config.yaml
win_length: 512
encoder_norm: "layernorm"
encoder_norm_position: "sandwich"
encoder_inner_norm: false
encoder_shared_expert: true
encoder_layers: 12
fusion: "cross_attention"
warmup_steps: 160
Rows from block 5 of the text decoder of a small encoder-decoder audio transcriber, named by matrix and row number. Rows with one number belong to one neuron. Each number is 50 + 10 x the weight over its row's rms, rounded and kept within 0 to 99. All counts start at 0.
Before each neuron's rows are labels from the 100 texts, of 14976, where the neuron reaches its highest value: "fires on" is the input token at the peak. Only what is clearly more common there than usual is listed. The data: short read English sentences (LibriTTS-R). In brackets: how many of the 100, against the usual share in percent.
# fc1: MLP up (decoder.blocks.5.mlp.fc1.weight, 384x192), inputs 128-191
# fc2: MLP down (decoder.blocks.5.mlp.fc2.weight, 192x384, transposed), outputs 128-191

fires on: "n" (79 vs 4.8); "a" (19 vs 6)
fc1.223:50 62 47 45 47 46 66 53 51 51 51 48 57 52 47 53 52 62 44 55 44 57 68 46 57 38 42 40 47 55 54 58 54 41 35 44 46 56 49 35 56 39 49 55 65 49 47 49 39 34 32 43 51 48 45 50 57 50 65 65 61 53 62 50
fc2.223:43 22 52 41 65 46 61 57 50 38 25 46 44 53 54 26 52 41 41 69 55 52 55 60 51 61 52 48 40 48 63 50 38 42 52 49 60 53 37 65 54 69 34 54 68 56 46 39 47 43 44 56 63 65 59 57 54 56 41 42 44 38 47 54

fires on: "w" (80 vs 2.1); "d" (12 vs 3.5)
fc1.287:65 50 46 59 45 52 64 38 36 49 56 79 55 62 52 39 60 54 40 39 37 42 43 45 54 50 43 47 60 47 41 57 65 69 40 55 46 53 42 50 53 35 51 51 36 51 65 43 45 44 42 61 50 56 60 46 54 46 44 52 62 53 59 38
fc2.287:59 58 52 61 44 39 55 33 51 40 46 53 38 51 42 43 60 41 57 41 60 48 51 62 51 36 49 50 48 45 48 32 55 45 70 52 55 37 55 43 57 21 63 59 49 30 54 52 28 35 55 57 48 52 53 56 50 39 51 55 51 59 34 56

fires on: "w" (52 vs 2.1); "r" (25 vs 4.2)
fc1.370:62 55 40 41 52 49 56 47 29 62 44 66 44 40 48 40 65 54 40 48 44 50 45 49 36 48 58 65 49 48 49 61 53 72 65 38 53 55 54 64 67 60 72 48 46 41 70 56 35 54 52 43 47 54 66 53 51 48 43 38 57 55 46 64
fc2.370:51 41 41 54 41 33 48 40 46 56 56 42 33 25 54 51 52 40 63 53 42 49 52 38 64 76 53 55 48 60 49 45 58 56 41 51 63 49 43 54 64 34 43 54 61 47 43 39 43 59 50 50 25 40 41 74 68 47 58 52 53 70 48 74

fires on: "i" (88 vs 5.4)
fc1.182:48 63 40 30 69 56 45 55 50 50 34 44 37 49 46 52 62 38 35 40 49 54 63 54 47 57 52 81 54 42 49 56 70 56 46 59 39 70 30 32 44 46 46 39 36 46 52 68 52 43 58 45 65 53 56 61 51 52 45 47 57 44 53 60
fc2.182:58 47 70 76 52 37 51 22 60 39 42 50 65 29 69 59 44 49 45 48 48 50 56 53 42 43 52 45 51 34 54 54 42 36 59 50 40 43 38 50 23 55 57 50 54 61 43 52 58 42 52 56 54 58 61 42 64 60 51 65 46 67 57 59

fires on: "i" (37 vs 5.4); "w" (14 vs 2.1); "a" (13 vs 6); "h" (10 vs 4.9)
fc1.211:56 48 39 51 66 46 68 40 41 58 63 43 43 43 53 66 49 58 61 38 53 57 43 55 57 46 39 52 46 45 52 47 46 47 61 54 37 51 60 46 66 48 49 61 59 26 53 46 44 45 38 42 60 67 53 65 49 45 41 61 59 49 61 41
fc2.211:47 45 45 38 50 52 37 45 51 59 50 43 62 40 56 36 46 49 44 61 60 26 30 51 67 34 53 51 51 52 53 42 59 40 59 44 72 45 47 69 55 52 50 37 44 40 42 43 67 42 58 56 40 57 49 66 61 48 54 63 47 51 31 56

fires on: "i" (98 vs 5.4)
fc1.46:25 57 41 47 45 56 57 70 40 47 38 66 50 41 47 52 47 55 52 48 40 37 69 32 49 46 59 47 41 42 45 43 32 43 63 45 41 52 61 38 63 57 36 46 58 57 62 61 60 62 56 58 53 61 52 40 45 56 36 44 49 33 58 50
fc2.46:52 52 58 53 55 61 42 45 49 56 52 52 61 57 48 51 31 46 43 36 48 50 61 59 52 59 39 47 53 47 54 50 54 43 60 33 53 61 43 46 51 32 52 42 52 67 46 53 56 41 48 29 44 53 46 54 31 71 43 32 38 55 43 48

fires on: "a" (95 vs 6)
fc1.49:41 54 60 43 47 46 54 44 50 46 46 48 58 50 39 40 48 56 58 56 50 45 36 50 53 70 58 47 52 50 45 59 48 50 55 48 50 54 61 41 40 58 58 45 30 61 56 53 40 64 47 51 36 66 49 46 66 38 48 48 65 32 43 46
fc2.49:42 55 49 57 52 47 34 64 61 54 53 37 77 54 46 48 44 48 72 50 42 37 59 41 48 46 42 38 56 48 67 49 57 40 58 48 44 58 43 31 56 55 53 41 36 54 65 64 49 48 50 42 50 49 33 26 30 50 55 49 54 51 41 51

fires on: "o" (69 vs 6.1); "r" (28 vs 4.2)
fc1.19:69 47 48 71 34 48 40 50 58 26 38 38 56 51 52 40 63 62 55 49 47 46 43 42 46 38 47 42 59 34 49 30 50 50 54 49 67 58 54 58 77 54 64 53 54 43 53 43 45 42 55 61 46 58 55 78 52 43 57 55 42 45 41 38
fc2.19:44 51 47 53 49 26 66 49 70 53 47 47 60 47 57 40 33 47 60 52 52 50 45 33 40 42 56 40 37 36 53 60 46 58 40 48 66 48 60 61 57 40 70 33 45 37 53 60 44 40 70 54 50 53 70 53 39 58 46 58 38 43 59 56

fires on: "u" (33 vs 2.4); "m" (23 vs 2.1); "o" (15 vs 6.1); "r" (12 vs 4.2)
fc1.251:34 55 52 14 52 53 60 62 40 44 40 53 52 51 64 39 54 50 49 47 49 40 36 33 42 50 62 48 64 48 37 51 59 46 43 44 44 46 61 50 35 51 63 40 66 50 42 53 56 55 46 61 55 46 53 40 36 51 41 55 54 51 33 55
fc2.251:38 63 49 42 63 43 39 36 69 44 47 47 40 37 56 71 52 58 45 58 36 41 46 54 48 45 49 55 23 57 50 64 41 39 33 57 52 64 58 54 36 50 47 64 56 40 56 47 64 41 59 50 58 41 60 32 46 61 35 71 58 50 51 66

fires on: "u" (52 vs 2.4); "n" (21 vs 4.8); "w" (8 vs 2.1)
fc1.339:51 49 68 33 56 51 70 56 48 50 55 53 48 67 41 47 44 53 60 40 57 62 40 51 36 41 48 37 52 62 53 57 48 48 42 42 44 52 59 39 56 44 33 54 37 33 47 51 55 58 40 32 59 70 53 44 53 57 55 54 47 35 49 53
fc2.339:57 44 41 69 30 64 51 51 68 48 46 39 63 58 64 39 33 51 50 62 45 60 58 54 55 57 41 25 37 37 48 50 59 41 53 65 57 45 53 41 53 65 45 47 66 63 57 56 35 43 56 46 44 56 35 53 29 47 47 47 54 51 60 50

fires on: "a" (46 vs 6); "r" (25 vs 4.2); "l" (7 vs 3.3)
fc1.5:60 73 43 54 43 43 26 55 49 40 63 56 63 41 64 43 72 54 60 44 67 49 39 49 43 52 30 57 39 49 52 60 39 64 52 54 66 42 46 61 59 30 70 47 58 63 52 51 47 54 40 63 41 45 60 40 47 49 74 57 56 49 48 48
fc2.5:49 38 54 49 47 31 47 41 80 51 44 33 32 48 60 49 43 52 58 49 60 31 42 70 55 51 61 64 36 45 65 53 52 60 60 58 46 54 45 35 48 64 32 69 57 66 56 53 49 54 56 58 48 45 57 60 35 37 42 43 55 34 50 47

fires on: "i" (62 vs 5.4); "u" (34 vs 2.4)
fc1.162:53 65 42 40 51 43 50 48 30 41 64 50 56 39 57 33 52 57 48 67 38 63 62 32 50 51 29 49 47 46 56 54 54 38 46 63 59 65 42 47 50 45 54 49 35 48 68 42 51 35 56 52 59 50 67 46 29 38 51 52 61 55 53 59
fc2.162:51 44 53 41 53 45 60 36 56 29 53 35 46 53 40 58 42 60 54 26 59 43 50 24 48 49 68 41 55 48 50 58 50 55 56 41 62 31 41 40 51 53 39 52 58 56 49 34 46 60 63 50 40 53 37 46 57 49 60 70 55 43 56 50

fires on: "i" (76 vs 5.4); "u" (16 vs 2.4)
fc1.120:52 33 62 56 56 58 54 51 41 33 40 45 41 47 53 51 40 51 56 49 46 51 56 51 34 52 50 54 57 53 48 61 57 35 61 57 35 52 57 46 41 73 30 35 51 50 37 48 53 52 40 41 52 32 40 37 47 60 31 56 61 54 45 53
fc2.120:30 53 38 62 43 56 47 53 38 60 54 39 48 38 34 55 39 48 35 50 53 57 51 49 54 53 67 55 60 56 56 55 39 57 57 59 51 49 60 59 65 44 43 55 61 47 44 64 43 41 62 44 47 46 65 40 50 45 47 39 57 59 56 52

fires on: "a" (78 vs 6); "n" (14 vs 4.8)
fc1.225:53 41 44 31 52 49 56 51 27 59 46 56 55 45 54 53 36 55 57 65 45 42 42 53 40 40 44 45 66 40 42 54 47 58 50 68 43 47 29 43 68 56 43 54 57 48 55 32 44 29 66 59 61 68 48 74 51 39 49 43 44 64 40 37
fc2.225:44 42 42 45 50 56 38 48 53 53 42 53 62 53 48 71 62 68 63 35 60 37 57 35 50 67 38 35 42 55 39 55 56 57 58 45 40 71 33 42 44 42 76 44 42 37 54 58 46 52 37 46 50 52 67 60 57 47 40 35 41 44 54 35

fires on: "n" (72 vs 4.8); "m" (23 vs 2.1)
fc1.337:43 43 66 60 45 48 42 48 50 51 54 74 61 47 46 66 70 50 51 36 62 59 46 55 47 41 56 64 42 48 34 46 40 57 50 48 34 47 41 46 66 41 50 38 55 58 59 48 45 51 38 53 65 44 58 38 35 39 41 46 79 39 47 59
fc2.337:52 46 48 39 32 49 75 34 57 35 57 54 41 55 50 42 58 48 35 34 61 47 59 67 40 71 47 55 41 46 64 56 51 48 49 43 33 47 31 68 46 51 53 50 59 45 44 66 38 52 65 34 40 48 56 40 63 32 41 55 56 44 47 44

fires on: "o" (85 vs 6.1); "f" (8 vs 1.3)
fc1.317:44 58 31 52 52 70 46 48 42 56 37 55 51 41 71 60 46 63 53 65 56 57 39 50 39 66 64 45 49 37 42 65 39 57 48 48 41 52 32 51 46 59 26 51 33 41 48 22 56 41 60 48 28 51 50 48 31 40 39 42 54 58 41 66
fc2.317:34 50 46 53 73 43 51 57 61 54 50 71 44 54 48 53 56 41 59 34 43 34 43 48 48 69 51 51 63 44 57 46 70 43 45 56 47 42 47 51 48 50 54 51 39 49 47 40 56 53 55 57 52 76 52 51 42 56 49 52 32 66 36 47

fires on: "a" (96 vs 6)
fc1.142:53 50 40 58 43 51 49 45 62 68 54 63 32 57 55 44 65 50 50 43 62 55 44 33 44 57 38 42 43 60 69 34 56 30 77 58 46 48 51 42 38 38 52 32 43 50 52 37 60 60 66 59 68 53 43 43 56 42 41 50 75 60 34 54
fc2.142:42 50 57 81 36 37 56 65 67 52 49 45 53 70 38 41 44 55 50 39 56 53 48 43 29 35 48 52 61 52 57 47 40 52 35 70 40 65 63 55 46 47 46 30 50 42 45 41 68 54 51 73 43 51 39 43 56 65 52 43 42 72 36 33

fires on: "a" (50 vs 6); "i" (19 vs 5.4); "f" (15 vs 1.3)
fc1.53:44 45 60 55 38 51 62 41 65 46 51 57 47 54 45 56 51 60 73 59 46 49 38 45 66 44 47 38 52 44 64 47 53 32 58 60 56 75 60 35 41 44 47 43 63 38 37 41 50 43 29 58 77 43 47 35 52 40 37 48 49 62 50 54
fc2.53:49 55 46 40 53 53 56 36 45 66 49 49 64 47 55 64 43 52 52 44 60 50 47 46 33 65 56 52 54 60 58 60 53 56 46 56 44 55 53 53 68 56 57 35 52 48 62 54 47 49 42 40 40 51 20 44 42 35 29 36 77 41 44 51

fires on: "w" (97 vs 2.1)
fc1.63:38 57 45 49 49 61 58 44 53 60 41 48 67 29 59 50 70 61 40 61 29 58 42 49 51 53 48 62 65 44 56 59 55 44 59 51 61 42 43 62 57 35 48 42 45 50 52 58 47 57 51 77 34 42 69 45 64 50 55 53 53 51 41 48
fc2.63:46 50 34 42 51 58 42 62 50 27 57 45 37 60 44 47 43 41 50 35 50 62 24 54 59 44 65 59 34 52 48 36 55 53 46 57 60 40 50 63 50 56 60 38 69 45 26 37 58 53 39 35 18 60 39 64 50 50 47 42 61 52 58 53

fires on: "n" (73 vs 4.8); "a" (20 vs 6)
fc1.150:60 33 32 39 60 49 56 31 41 45 46 57 47 60 40 62 33 51 47 46 52 63 69 54 46 56 38 61 67 43 53 72 51 55 48 50 45 57 26 49 46 46 34 62 55 43 64 29 38 45 51 58 38 53 55 56 45 57 57 62 59 75 47 57
fc2.150:32 48 31 35 34 58 45 60 54 67 48 34 43 54 45 54 49 67 43 34 72 47 49 42 73 60 49 58 45 33 53 43 45 57 66 46 55 54 66 49 54 35 59 37 41 59 56 50 63 48 52 61 36 46 53 45 40 39 59 41 48 51 34 51

fires on: "i" (49 vs 5.4); "l" (15 vs 3.3); "o" (13 vs 6.1)
fc1.246:49 47 46 41 43 61 60 65 41 48 34 60 46 49 47 56 42 51 54 54 47 49 44 47 45 69 54 61 55 59 54 78 47 54 31 58 40 63 35 52 69 51 52 42 35 45 42 47 51 46 33 45 55 54 43 32 48 49 43 33 68 50 61 31
fc2.246:43 47 49 67 57 32 74 43 57 52 42 56 60 43 51 50 37 73 49 34 54 53 69 37 45 43 56 41 44 52 60 58 36 57 46 50 47 56 48 50 54 66 44 45 51 55 54 36 68 60 64 77 45 64 48 54 52 54 46 54 55 51 46 41

fires on: "a" (83 vs 6); "p" (11 vs 1.2)
fc1.45:41 54 37 36 51 57 61 64 56 35 58 58 50 37 21 46 49 50 62 37 58 51 49 59 69 44 53 49 51 50 53 49 44 61 52 66 37 50 31 56 56 44 40 34 59 65 33 63 27 42 65 55 54 46 32 53 43 37 40 51 59 55 68 47
fc2.45:48 54 52 39 47 42 22 63 44 44 49 40 50 53 67 53 53 43 47 47 43 43 58 43 59 64 45 58 51 73 40 67 63 54 39 51 49 43 53 55 36 60 43 70 56 59 64 48 64 47 68 58 50 44 37 22 62 60 51 43 64 40 49 58