{
  "hop_length": 160,
  "encoder_arch": "transformer",
  "encoder_inner_norm": false,
  "encoder_moe_every": 1,
  "encoder_experts_per_token": 2,
  "encoder_subsampling": 4,
  "encoder_width": 128,
  "fusion": "cross_attention",
  "decoder_activation": "squared_relu",
  "decoder_parallel_block": false,
  "decoder_positions": "learned",
  "residual_init": "zero_last",
  "nesterov": true,
  "max_steps": 3200,
  "decay_fraction": 0.4
}
Rows from block 2 of the audio encoder, named by matrix and row number. Rows with one number belong to one attention dimension. Each number is 50 + 12 x the weight over its row's rms, rounded and kept within 0 to 99. All counts start at 0. After the name is the row's rms in percent of the matrix's.
# q: attention query, key and value (stacked) (encoder.blocks.2.attn.qkv.weight, 384x128, the q third), inputs 64-127
# k: attention query, key and value (stacked) (encoder.blocks.2.attn.qkv.weight, 384x128, the k third), inputs 64-127
q.24 100:50 48 41 45 43 59 63 42 44 57 57 68 75 51 73 54 61 59 33 48 45 59 52 33 50 52 26 31 53 55 57 49 54 58 38 52 41 56 64 35 51 68 63 15 45 65 44 46 38 48 51 44 64 68 48 58 56 61 43 47 37 60 37 52
k.24 107:70 51 48 68 51 66 31 46 47 51 39 44 48 77 36 38 47 38 47 39 48 43 65 50 36 62 42 47 68 51 55 50 44 58 48 38 50 26 55 49 31 40 50 43 66 35 58 69 32 39 43 54 25 43 54 66 47 51 38 54 55 51 51 56
q.25 096:27 66 42 55 42 35 41 48 59 36 28 43 38 57 50 32 53 76 64 51 66 62 59 61 48 44 48 69 42 50 50 63 61 47 54 63 57 37 49 46 52 55 39 54 43 38 53 59 56 49 35 64 53 41 56 44 82 64 36 63 48 44 62 45
k.25 107:53 46 64 40 53 40 71 52 38 49 38 57 59 49 71 37 61 49 46 38 77 62 35 45 64 31 56 66 53 61 39 45 55 27 50 53 51 75 49 25 42 40 63 56 52 41 41 52 43 59 56 65 70 43 38 51 68 40 49 49 31 65 67 61
q.26 086:33 28 48 50 43 58 49 57 33 46 38 67 45 37 51 59 41 38 55 53 63 40 45 57 87 55 43 54 37 60 46 70 38 56 68 45 47 25 55 51 38 46 77 71 54 44 60 39 55 29 57 51 52 61 39 46 52 28 50 46 51 59 40 61
k.26 090:39 50 37 58 51 34 57 53 67 59 37 55 46 41 40 46 62 46 52 55 41 52 43 54 55 70 43 24 43 40 40 77 58 73 78 49 53 40 33 50 38 41 45 56 54 62 42 64 60 51 37 39 40 44 58 36 38 52 42 56 50 43 41 53
q.27 079:43 37 52 67 58 50 29 45 58 61 41 49 64 34 36 70 32 45 60 76 50 49 61 57 66 45 57 57 52 53 51 36 58 58 43 38 40 52 53 42 47 60 52 46 47 54 41 59 61 43 61 32 61 45 54 40 37 52 49 56 36 63 48 42
k.27 089:26 54 39 61 38 65 50 64 38 48 58 31 27 47 40 76 74 46 43 33 44 30 35 61 61 23 63 42 53 44 37 38 47 39 58 57 60 48 74 60 50 46 59 62 57 64 39 44 51 48 58 49 59 34 36 46 66 47 57 62 76 56 46 54
q.28 098:56 55 65 39 48 65 39 44 71 44 41 44 23 60 32 37 47 30 55 50 28 53 58 69 49 47 52 58 52 67 55 55 48 45 74 51 69 60 50 47 49 53 36 52 54 44 46 33 43 61 47 42 32 44 65 42 58 29 48 44 66 43 60 55
k.28 104:50 40 46 46 56 54 54 56 35 70 51 65 50 39 58 31 29 43 43 51 51 63 56 73 63 29 55 74 62 37 51 38 72 57 53 36 43 59 39 62 64 50 47 46 38 34 52 32 65 57 60 39 51 43 24 56 39 51 46 49 86 52 37 24
q.29 102:74 55 57 32 55 57 44 59 58 45 39 51 49 40 72 41 48 59 30 38 21 49 42 80 15 34 57 57 34 26 41 59 51 41 51 52 21 59 50 62 39 42 52 45 51 49 70 64 51 65 56 37 65 39 64 49 35 40 64 43 48 56 44 55
k.29 094:47 35 61 52 60 66 27 34 45 48 66 41 53 45 45 65 44 41 65 61 50 53 57 62 63 52 65 49 38 48 59 47 20 61 22 40 23 51 47 66 50 37 41 54 45 75 38 53 51 41 72 19 56 38 64 60 72 22 59 45 50 55 59 54
q.30 101:62 60 61 37 42 53 35 79 58 37 59 18 64 55 45 49 56 54 51 44 61 34 53 31 64 49 66 32 49 33 48 39 59 54 36 44 66 43 43 55 51 39 60 71 51 73 52 32 39 53 43 55 42 50 51 29 40 51 80 39 43 52 58 27
k.30 099:55 54 66 21 29 53 41 67 50 47 46 61 61 48 67 55 64 25 37 67 46 43 65 42 69 74 46 40 56 37 42 23 41 52 42 41 56 57 41 45 47 38 40 61 26 59 58 34 56 59 54 75 45 72 47 53 41 63 55 54 39 39 45 37
q.31 089:43 37 49 47 51 52 84 48 38 78 58 47 60 59 37 52 55 76 46 67 40 62 46 45 46 50 52 45 56 42 42 42 51 35 50 57 48 82 49 48 44 51 39 38 65 33 58 61 48 47 57 46 47 42 34 57 42 69 29 64 57 31 32 59
k.31 097:34 65 61 44 54 48 62 50 51 57 51 31 45 49 29 56 55 74 54 29 46 33 68 35 26 65 50 52 63 46 54 65 61 45 51 52 55 22 51 45 92 66 70 43 42 42 61 60 75 49 37 68 45 41 50 53 54 56 39 54 38 53 53 46
q.32 100:62 48 55 52 70 45 35 64 56 57 49 60 42 62 72 49 42 45 50 43 50 59 38 15 38 47 27 52 41 47 24 42 44 33 61 60 37 55 42 27 41 54 55 64 57 67 57 71 59 61 52 47 51 56 43 68 65 68 47 63 53 38 37 39
k.32 114:40 63 43 58 51 61 53 56 43 59 55 47 46 49 51 39 69 63 41 33 64 41 33 42 60 53 50 62 32 29 49 48 61 52 28 36 48 72 46 69 52 37 71 42 65 65 40 20 52 58 49 48 51 43 55 45 65 58 32 54 66 47 70 26
q.33 096:57 75 54 42 37 35 52 46 46 46 53 49 60 74 50 36 64 37 72 59 45 67 47 43 63 53 53 33 50 37 48 22 47 79 53 41 59 42 65 35 40 62 43 32 44 48 63 35 69 61 37 39 37 67 50 61 50 50 29 65 59 36 25 45
k.33 097:54 34 68 51 48 44 62 54 49 44 44 50 53 58 66 60 61 59 33 57 63 56 37 43 59 55 59 31 56 41 49 56 61 40 50 58 50 42 43 35 50 60 48 54 55 43 73 53 40 61 62 48 43 19 34 34 66 49 48 54 48 56 60 40
q.34 108:67 46 63 36 48 74 40 53 37 55 50 66 47 47 52 43 56 57 52 53 52 39 30 43 50 64 81 57 57 39 24 52 40 41 21 52 37 59 50 53 52 55 56 71 55 50 45 59 60 40 46 72 46 40 51 50 47 67 49 40 64 30 64 27
k.34 109:50 48 61 40 74 64 54 50 52 45 66 43 38 66 59 65 59 47 60 51 42 63 51 46 46 58 34 49 65 44 45 46 42 32 56 29 56 70 22 51 45 64 55 47 66 60 81 67 50 45 60 61 48 67 42 45 52 49 72 57 57 47 48 58
q.35 097:52 43 32 61 60 53 50 19 49 43 62 52 48 43 46 72 25 42 37 63 63 39 42 17 51 47 78 38 53 57 48 60 59 30 44 61 67 51 56 61 46 44 40 31 52 50 57 42 42 42 70 28 71 33 51 54 51 51 68 45 37 77 31 59
k.35 090:24 76 68 38 31 75 71 62 32 40 61 63 60 52 49 39 41 38 56 51 56 36 57 68 45 50 36 63 72 65 43 51 44 63 47 48 34 39 39 65 53 43 52 65 48 48 46 76 72 51 43 38 66 47 35 48 53 54 39 46 61 50 63 36
q.36 091:39 66 39 56 63 28 51 44 62 63 68 35 54 60 53 53 46 67 48 48 26 54 53 38 54 49 46 38 70 42 62 55 43 61 42 51 61 59 65 50 57 60 50 32 48 73 68 45 59 74 54 37 77 53 30 47 50 55 52 26 44 39 51 56
k.36 089:69 47 39 61 34 60 39 63 49 42 37 57 49 56 59 56 51 74 58 60 26 38 49 35 48 37 65 67 33 62 44 54 57 38 56 32 36 31 48 26 36 58 44 64 51 36 38 66 62 60 37 63 43 70 53 54 53 25 26 47 35 48 40 54
q.37 102:53 74 48 71 54 54 36 42 53 63 61 36 70 37 46 68 56 35 50 60 70 60 56 71 65 54 54 43 55 45 37 40 65 50 40 44 47 61 49 30 54 61 54 74 44 36 37 35 47 25 49 38 46 42 47 58 54 60 42 43 33 39 41 51
k.37 094:29 40 35 17 28 67 43 57 62 42 36 49 48 47 46 38 41 59 69 21 64 41 42 48 48 51 42 67 50 60 61 28 58 55 53 66 45 54 66 72 60 68 63 58 46 36 50 54 64 56 34 40 34 54 52 48 51 46 54 44 36 73 55 48
q.38 096:65 40 54 24 48 37 36 52 71 39 53 53 59 40 50 35 38 54 68 40 52 44 63 50 49 65 68 64 67 47 53 38 33 49 41 50 51 74 44 76 59 28 50 39 49 40 38 51 46 61 45 48 40 40 57 51 58 50 46 45 64 48 45 54
k.38 100:69 48 41 64 59 45 48 40 64 56 50 65 51 56 44 58 40 45 50 62 67 61 35 70 44 52 49 56 37 59 59 60 60 41 45 57 51 38 75 52 42 52 46 50 46 48 31 49 52 33 68 38 64 50 56 31 39 44 65 52 50 51 65 46
q.39 100:46 54 42 50 33 43 66 64 59 36 24 52 53 56 49 54 48 42 40 71 50 72 36 65 55 56 61 37 47 52 76 41 45 42 47 33 71 31 55 70 67 43 48 49 40 33 41 47 32 45 56 60 35 59 54 41 39 18 38 66 51 28 65 45
k.39 091:51 44 57 43 58 31 39 48 58 32 40 49 43 65 41 64 50 63 58 48 35 52 80 74 34 28 50 42 64 27 76 45 36 54 47 37 42 60 32 36 38 22 42 39 36 29 51 32 36 31 46 67 43 55 66 62 46 73 41 65 43 54 48 59
q.40 102:47 39 39 40 43 54 67 54 62 52 58 54 29 74 55 41 36 64 39 41 53 28 75 54 59 33 35 48 36 48 62 55 47 47 77 43 53 60 54 72 28 38 52 42 35 53 58 36 46 31 66 61 46 57 53 35 41 64 53 50 62 56 43 62
k.40 102:52 59 38 59 72 65 46 57 55 45 66 55 64 39 45 43 36 36 38 73 38 30 85 51 31 36 49 61 51 60 43 59 30 65 34 58 57 52 60 45 46 66 73 43 74 67 57 41 43 37 50 46 75 38 50 64 20 58 52 44 58 42 39 51
q.41 104:52 44 64 52 36 55 44 46 34 42 43 47 48 56 57 50 52 44 52 45 40 63 31 44 48 63 42 42 39 59 52 44 77 45 48 47 60 58 34 45 52 31 59 58 62 52 42 33 39 42 49 58 51 61 44 44 43 44 83 49 58 60 59 65
k.41 091:51 49 61 40 22 40 55 44 55 46 42 57 60 28 46 58 57 54 31 82 33 31 48 53 49 45 56 43 33 60 58 42 23 44 58 69 47 52 56 44 54 40 40 37 50 79 44 60 40 53 77 39 27 59 46 42 58 58 59 58 54 52 63 49
q.42 098:65 57 44 64 56 39 63 32 53 32 63 30 50 83 52 58 48 55 35 64 35 53 52 64 49 49 50 45 33 70 43 52 38 46 51 67 40 40 62 40 68 42 50 35 31 57 42 56 50 45 33 63 64 65 42 51 31 50 39 62 36 69 68 69
k.42 098:56 40 46 52 31 33 56 54 41 48 36 58 41 47 66 44 55 48 35 43 46 35 49 31 77 45 61 32 54 64 38 57 40 43 61 53 68 58 66 35 64 66 16 48 39 39 48 51 57 68 58 60 69 64 63 63 59 55 17 63 34 43 52 46
q.43 106:61 51 63 34 26 82 35 69 61 70 34 44 60 43 65 40 51 41 51 50 53 37 62 70 40 57 37 50 55 44 48 73 59 59 38 43 57 40 24 67 53 52 62 48 62 40 53 68 32 57 24 50 25 33 47 63 53 52 57 51 59 59 62 37
k.43 101:67 52 37 63 73 55 57 45 63 69 64 31 37 58 45 63 57 66 45 39 38 67 66 42 47 62 57 36 32 39 52 55 40 47 54 18 46 48 57 72 43 54 60 72 46 42 51 44 40 57 48 66 46 55 52 56 30 52 45 59 63 21 45 57
q.44 112:54 55 54 91 48 33 64 59 40 39 39 48 48 39 38 64 50 49 58 46 58 51 63 12 41 38 48 49 52 59 69 40 52 34 58 57 38 40 43 32 56 56 32 53 42 55 43 39 50 46 76 34 51 59 38 45 65 54 34 40 53 62 44 50
k.44 100:58 45 80 38 31 34 37 62 37 79 47 55 57 40 58 45 32 34 52 63 39 64 64 65 51 35 38 59 71 42 44 40 58 75 44 65 27 50 42 38 54 42 51 51 41 65 38 44 59 52 50 53 77 35 50 53 59 44 57 39 66 73 34 55
q.45 103:13 48 53 47 67 55 67 40 30 44 33 52 46 47 40 52 65 55 52 35 39 57 71 53 66 41 38 62 46 77 57 70 60 55 87 36 56 32 39 42 40 55 25 65 56 43 49 60 65 49 38 49 53 42 62 29 74 32 65 41 50 68 65 50
k.45 103:50 75 55 51 57 54 39 42 45 31 49 50 47 34 39 36 47 34 24 66 45 57 52 59 65 71 44 42 42 53 32 59 60 29 52 73 71 37 42 47 81 47 29 58 42 61 55 58 44 59 39 43 33 39 39 56 41 51 41 39 43 53 33 46
q.46 103:49 29 61 42 45 53 39 31 40 55 58 79 51 12 23 59 64 52 52 39 52 46 37 78 41 53 49 67 83 51 63 63 51 57 55 60 46 42 47 53 40 52 64 48 46 32 51 64 51 59 53 59 51 52 63 47 30 45 63 57 36 49 51 54
k.46 105:70 37 49 44 55 15 74 40 43 37 43 46 53 40 39 45 58 36 71 45 58 56 26 41 42 59 53 58 54 56 61 45 51 66 67 49 70 35 57 61 62 50 57 34 29 36 38 34 42 33 52 49 45 52 49 56 54 46 70 31 52 51 51 65
q.47 112:43 48 38 46 58 61 42 68 32 63 65 44 40 38 64 36 44 50 51 41 54 35 46 67 39 43 38 56 47 46 53 37 38 75 34 57 33 51 49 36 57 50 60 68 54 43 51 48 53 62 52 68 53 55 51 48 69 38 44 59 45 34 58 32
k.47 105:53 45 30 53 55 34 30 29 50 64 58 48 55 67 43 50 42 55 81 23 49 60 51 36 51 73 48 38 50 29 53 64 71 54 48 51 52 45 42 32 48 43 48 46 62 48 70 58 54 46 46 57 24 65 39 42 64 69 78 54 39 37 44 33